config = dict(
    dataset='read English sentences (LibriTTS-R)',
    win_length=400,
    mask_prob=0.05,
    arch='transformer',
    norm_position='pre',
    fused_qkv=False,
    subsampling=4,
    layers=8,
    positions='rope',
    residual_init='zero_last',
    beta1=0.9,
    batch_size=128,
    warmup_steps=360,
    weight_decay=0.2,
)
Rows from block 3 of a small self-supervised audio encoder (BEST-RQ), named by matrix and row number. Rows with one number belong to one neuron. Each number is 128 + 24 x the weight over its row's rms, rounded and kept within 0 to 255. All counts start at 0. Numbers have three digits each. After the name is the row's rms in percent of the matrix's.
Before each neuron's rows are labels from the 100 clips, of 14976, where the neuron reaches its highest value: "strongest on" is what is common among them; "loudest band" is the band of the loudest frequency at the time of the peak. Only what is clearly more common there than usual is listed. The data: read English sentences (LibriTTS-R).
# fc1: MLP up (model.blocks.3.mlp.fc1.weight, 1280x320), inputs 0-106
# fc2: MLP down (model.blocks.3.mlp.fc2.weight, 320x1280, transposed), outputs 0-106

strongest on: voice: male
loudest band: 250 to 500 Hz
fc1.383 040:146147144150107139156157156123113134133131139117127124152134088117079161101137131095139156127176150159108136114081180125106165120112140160099130169139141085117088124110139117151176142137136149119152122115152110170066128108117101126139119163143133117161149128118151116142104104130147107080130125153143130131108118126134123
fc2.383 048:106113111113179128126108159129129103178083103153138098138133114157111109108108124147166125151103115119145184137160118124132143089153134124163142124136102133160144109077145115089158113116168119153125173133107138154128108132102101128133109125155050137125133133080176096126152112138098126141161119162119149161159126110131120

strongest on: voice: male
loudest band: 250 to 500 Hz
fc1.306 037:133131133123107112141166193130131156116134192123091150177131109101116158146139131136098102107109152129121129085173119080086148112111115121143094125131127113142081111132135112111123098156108131149141158140146142133155106134149142176115177119142131143133121119155119078112103139120160114150083101131131155111132102172103123
fc2.306 047:128124122157134103139103114115154149111136121134088153127168124062096082120100121155132109111109159137147143090164100149121109109114137091148127114119139133155137110142167171138097136124135153138113145162118153134154124131150169134132112147121201122112103132106153106121112134073099148122173113131121166120153138132147124

strongest on: voice: female
loudest band: 250 to 500 Hz
fc1.247 187:142114123088085126109146170085116119140116126108100147118123130157131092124103139123088138126096086114114107104135119139164104078122119132089124145126141104134120159138135092144139114106128148138163112113111092121140129118124059104113151095131119120131129148127117110152098147143131129136111118082106117133108139108119126
fc2.247 193:111133132123148154156128088118137103106109134107136092128161092094140120124146134131140113100117125125148125145125167157157085114155188113126129112122131102158168204164130148108100102097124114164125151146147160174132113136160143133106154124122129123159088116119099139137122124160129115137122110142126173158114118126106100

strongest on: voice: male
loudest band: 250 to 500 Hz
fc1.641 193:147180151126133089136115075144131148166129121126154096169170123132118172131121117130127105128134172137153081093094133137107107127132114149128127127094123140163132077127085086136158126103146135106122144097102122153080145136152144096126109149113111112070123137156112095118153117139085102134160140124157128128090126112136148
fc2.641 179:146117134114138120111146140119136109124145124095165120126124115136113106106115148109169148115103127107156158135157206135108136108134123110116151123172132143153108152171149178132129170151122142139152122100135155152120142114166116133136122118119029141134147097110117147116141159101146115170116150173137123147118134071134100

strongest on: voice: male
loudest band: 250 to 500 Hz
fc1.670 038:157090110121152121092139132139149118169111162096136134130105134182115097119138136126130111147131126104139144109133106081115133144133172152095098156161134161131110136111115151126155116116121116137179139092111115143156127125159092135108156119137127117140119155153158135112097145095137108138057143155100075120153146139115119
fc2.670 046:131133111160113161135123124119117128076168125108146143133162125129142093153136115161108118133125144141115131146147090095082141125090132107160130159120139114115110145110136098152124145136117139090128108157077100092099160140137168151112109104088204143123086137121147126063109130151106114134138123111113109117087120141140142

strongest on: voice: male
loudest band: 250 to 500 Hz
fc1.200 040:139081152140154098112112147096117174139136135125148117143129097157120077115147109123126126098118087070179162147148120127148137118120130100160136123064116088109060124132121124104140163132161166122176141135110173158075154110140136156139101169135132130094133104121139142146125120156116090122142110098141153144133113117139129
fc2.200 046:085144136099123148122101113134166129145119133153106102147092147130109104160121109086077101123152129091184139158132152104146188125089144138084145156153109103112141133101098131125166120143106097154139108157167116128135142117149116119122149148141123115147172092110083136117170105158124104133109095127125128074092064117130126

strongest on: voice: female
loudest band: 250 to 500 Hz
fc1.613 178:123112095122131128098148114136129140113082105110105147116109113182151094099143117171131130139138138119143113093110115121157116116112091098144145120116148096136145157138139125102114152104156161140156117069125125114143142103111117098110123097150108098124144158128136102117070126142163110138149162080114130140100094116109128
fc2.613 178:104107116118121150119133103122110138125109114137112131123124124123165116131159088155117132108142094104158117135121167184154119127123148098154130131135154117143156139125085167129106059116131123111138121147152136149138120145140103123093131138148083102172103105097139133169148121182148060127112142170136190081151142168143137

strongest on: voice: male
loudest band: 250 to 500 Hz
fc1.294 038:147126120148133145130109156191038142079132124155119148115126074111133144161131115110078130096119170151108138104108127145089147119109079073140141179134135095117145072111045123134139169137128122120149165102140113157124057138114116133111114106165125151103124104142106121131140109122124145167107145127127113135096105126141100
fc2.294 048:099115099099121141129122138203127157136102128159135132118133103130119147113123103132163125148096162160122142131136125144143095119174127132134096105103111138111127140145131147151156144128179161145131116101130125141187100137127096135100137182146195102127129126094156125180152152122103161136106128146114149147166110130154159

strongest on: voice: male
loudest band: 4000 to 8000 Hz
fc1.245 036:128137172126122152107078180102136147128122114124122091112088134115122124143148130146153105112168116140119132118152143116172120128114185101086090132113120132120060182124130119096128102110135110097158130165111118175117117127122127131156106112105122091134163096089159093086104145133133133139130165119078111168143121128142113
fc2.245 046:157152133103122151140144093135161167130142184173145142130145124106146115131143098133126151096136109155122097128158143165111176142109084109125140110121129088095139158104145086105148135162145132149143124166114117091134118118165172080115141110114173167138138146061128120126152155124141139138131116105133112146156144128120154

strongest on: voice: male
loudest band: 250 to 500 Hz
fc1.82 037:151093119163131124136095131113141138123129128120144131152134123121083126130137135117141148151120136123130145124116140120134141127133107184104158172162177101188116113116098153124142182142136169108160109120125138108119159080145092100110126139161147138165083135140126151141086113140123108144136136158142096103112147137143156
fc2.82 049:080121097133153167115133145111103104117112106135140107115109129159149107125116120120136101151109101124124169137136124087127143088147135139159112116143120156147130072102101104123104111115114118127120141171124118096101115136150118122126102125146000142125124132127168148105121104130087119144117131140130161120122067117130136

strongest on: voice: male
loudest band: 4000 to 8000 Hz
fc1.344 037:112108137137133147127085164146156113073139113146133093086128109115171102128139115117132118106120169132112150135119118149152084149132131154125154097152129141135094181125151133106089067127114075110106123114133104089094171117109136141144104141111128112114110127144169131099132136149111116096140133132072079128125134099124150
fc2.344 046:130149151130121127126139134134176147098163152162156138142139129103127125109147090105126144123142141127125144142153180151132147161090115159097105146167143148096108160133094144102125079155084131148139132125134118112095159126135128103102131129118194132095134164102117120100096133131099133180136157126150107121158110136108129

strongest on: voice: male
loudest band: 2000 to 4000 Hz; 4000 to 8000 Hz
fc1.368 194:088119148142105152078118169155126139142101147096149093107131150102117168108103142100137109118140100130104110128113147076114125154138142109126154148115060138097114143102123145132146076164120117154072095110149130053120082124131116135118155128146114116135097088112121149154143150130119104123127076129123080092148101159083086
fc2.368 199:133128105131107118115164150112131119157126140136109127082088139118142096102149119114093138110129160136156116168105138114132123130192088117129111130165112129141125129151140156159134079127128119114105105132145149132150109103121130155152135128116141129122124091125137114049153087159121131154155128129128181126130127184086084

strongest on: voice: male
loudest band: 250 to 500 Hz
fc1.438 039:120134117158175124142169151109149082144140095122168133168145108117097119116140099100132114159115160128165130139109118148141145150100096132152153125117121076122114101145102149132110179169148160149106112132136153126123105116082105161147109078163152153159073108093138100106125180131104114111081134126114116100086117154135140
fc2.438 049:109098116124149130119101131134108105120083109136144096144103108101141136115094101134126132133149155164140167120127123091127113130144120099164117086112111139153146094138096119115143147094139107145132124141102106153132127131145139119117140107165057100140105136126138151123155164062118153130113138145137149103099101126124132