{"hop_length": 160, "codebook_size": 256, "mlp_ratio": 4, "bias": "all", "parallel_block": false, "inner_norm": false, "layers": 8, "width": 320, "init": "trunc_normal_002", "max_grad_norm": 0.5, "batch_size": 128, "epochs": 149.9, "lr_schedule": "step"}
Rows from block 2 of a small self-supervised audio encoder (BEST-RQ), named by matrix and row number. Rows with one number belong to one neuron. Each number is 50 + 12 x the weight over its row's rms, rounded and kept within 0 to 99. All counts start at 0.
After each neuron's rows are labels from the 100 clips, of 14976, where the neuron reaches its highest value: "loudest band" is the band of the loudest frequency at the time of the peak. Only what is clearly more common there than usual is listed. The data: read English sentences (LibriTTS-R). In brackets: how many of the 100.
# fc1: MLP up (model.blocks.2.mlp.fc1.weight, 1280x320), inputs 107-213
# fc2: MLP down (model.blocks.2.mlp.fc2.weight, 320x1280, transposed), outputs 107-213

fc1.329:70 55 29 34 49 57 64 48 51 40 49 45 43 50 68 52 23 53 51 20 36 44 51 44 54 63 46 57 33 38 40 52 45 53 38 28 53 56 57 50 40 53 40 52 32 73 45 52 26 51 57 66 61 56 61 51 49 50 53 42 56 48 29 41 44 44 49 51 41 40 61 46 73 69 35 39 51 45 55 57 57 57 38 55 51 53 56 50 45 62 59 29 44 55 64 61 67 33 58 65 51 54 31 46 42 50 20
fc2.329:41 43 58 31 65 58 29 38 55 54 54 55 43 35 35 30 66 50 29 67 69 48 40 65 38 44 53 38 69 67 37 52 55 48 54 54 40 55 45 63 47 63 41 48 56 61 52 43 77 47 41 41 34 48 53 63 45 44 61 60 47 50 68 56 33 55 41 56 43 54 51 50 31 51 36 59 39 70 57 59 56 49 36 37 47 62 51 31 46 32 43 59 57 46 40 54 52 56 58 31 33 57 40 41 51 50 57
loudest band: 4000 to 8000 Hz (25)

fc1.477:53 60 44 62 50 39 58 39 61 49 38 42 59 31 58 50 50 35 43 61 63 31 72 61 54 25 67 54 35 48 41 46 61 45 77 52 42 53 47 42 53 53 31 42 31 60 48 68 44 44 51 42 49 66 64 51 47 74 68 34 43 59 53 54 48 49 55 54 39 46 47 47 57 52 55 30 75 61 74 49 39 70 58 56 52 10 57 59 70 64 50 45 53 62 39 43 61 44 49 64 38 35 38 72 50 72 74
fc2.477:43 69 56 56 57 32 74 42 32 46 42 53 67 45 67 50 43 44 59 53 38 41 26 59 58 47 69 58 56 52 66 59 39 52 49 67 51 35 52 66 59 55 40 46 39 50 55 39 41 62 54 54 46 34 46 44 61 54 63 45 56 57 45 52 61 60 67 46 62 48 58 35 47 37 35 43 35 57 69 47 57 42 64 47 48 29 63 47 57 44 64 50 43 54 15 43 56 40 50 47 63 38 38 55 55 46 55
loudest band: 250 to 500 Hz (36)

fc1.80:76 47 54 40 48 34 54 27 56 28 53 46 29 57 54 44 62 46 40 62 58 30 49 44 40 49 43 61 47 44 42 60 52 44 49 53 43 64 31 64 35 42 32 58 54 60 68 44 54 54 52 41 40 63 18 34 50 49 56 51 48 64 36 45 47 64 63 50 38 45 39 46 54 51 51 46 60 55 54 46 75 57 58 51 46 33 45 53 64 64 58 48 58 23 84 50 55 48 22 56 27 60 36 66 52 48 59
fc2.80:44 65 48 75 48 44 61 51 43 55 45 43 60 42 45 56 39 58 70 66 44 39 41 47 59 42 53 44 68 43 40 77 42 48 44 66 53 48 44 54 44 47 49 48 42 39 67 32 62 85 55 46 33 63 43 41 50 56 64 41 46 63 46 57 59 75 75 37 45 77 58 39 56 42 44 60 49 61 64 51 55 42 24 57 48 43 43 49 43 64 46 53 54 45 39 53 78 26 41 40 44 37 38 41 58 54 46
loudest band: 4000 to 8000 Hz (43)

fc1.19:72 53 46 45 47 64 66 35 50 20 50 52 53 80 29 71 47 41 44 57 59 39 56 43 32 59 46 61 63 40 46 50 56 45 45 53 35 70 54 60 40 49 28 50 54 54 58 41 49 46 27 36 36 52 30 28 31 59 45 45 62 52 20 34 53 48 56 38 52 50 51 64 53 80 46 66 24 56 41 50 45 36 47 45 46 51 48 43 57 57 41 45 57 49 62 72 42 34 50 52 50 36 56 42 39 59 44
fc2.19:59 57 43 40 47 59 42 43 57 60 68 71 44 66 27 52 63 71 52 46 82 61 44 49 46 59 43 38 39 54 43 41 30 59 48 55 50 40 47 46 36 43 48 44 47 49 48 66 43 41 52 72 49 44 49 39 44 54 28 63 64 61 43 48 61 65 47 34 35 62 67 45 53 54 35 51 57 71 49 48 57 70 56 25 56 53 31 64 41 47 42 45 35 54 68 53 48 58 53 47 33 32 64 75 26 57 49
loudest band: 4000 to 8000 Hz (46)

fc1.168:37 50 50 49 63 60 62 24 64 40 44 46 74 36 43 58 60 33 34 56 71 48 56 52 43 52 55 49 57 52 42 50 52 40 50 44 36 31 58 56 44 54 65 38 59 50 48 54 77 30 51 36 72 60 57 54 63 49 61 55 43 41 63 56 43 51 41 60 41 50 30 54 32 50 53 33 48 42 24 41 46 72 69 57 44 33 21 45 66 58 74 47 56 36 55 61 23 62 43 62 33 44 33 55 37 46 60
fc2.168:51 74 55 35 69 51 51 49 55 79 52 53 47 64 66 45 57 43 56 68 54 62 28 42 75 63 63 39 49 39 62 48 50 63 47 78 59 56 68 72 48 56 46 42 68 41 58 36 54 60 46 51 50 27 42 57 50 55 50 68 43 41 63 62 63 50 68 46 48 67 52 42 38 63 44 42 18 57 59 48 47 48 37 44 68 49 51 40 50 37 56 60 51 54 47 66 60 47 50 38 48 38 35 33 57 65 66
loudest band: 4000 to 8000 Hz (79)

fc1.348:34 73 56 53 54 58 62 26 62 52 49 60 36 70 64 37 54 51 59 49 51 48 33 43 43 23 62 61 57 50 38 60 68 46 47 59 58 69 63 85 39 37 46 37 65 59 51 62 59 40 61 42 47 35 38 58 62 38 48 52 30 59 65 40 52 44 63 62 45 55 45 58 56 42 26 40 40 51 48 78 23 48 42 69 37 52 45 37 53 78 60 38 40 47 54 55 58 19 60 43 58 54 61 58 42 53 47
fc2.348:36 64 67 54 53 52 61 45 54 65 37 64 61 47 39 39 43 46 58 56 41 46 62 49 48 42 63 52 47 52 63 64 37 47 35 82 55 41 56 58 58 42 41 60 47 42 27 25 69 31 64 47 44 35 41 64 73 47 70 45 53 57 58 43 75 62 62 44 60 48 55 49 64 54 37 62 41 68 49 72 61 61 61 48 58 54 43 37 48 56 52 51 52 49 37 32 53 51 44 28 63 35 53 39 22 39 59
loudest band: 4000 to 8000 Hz (51)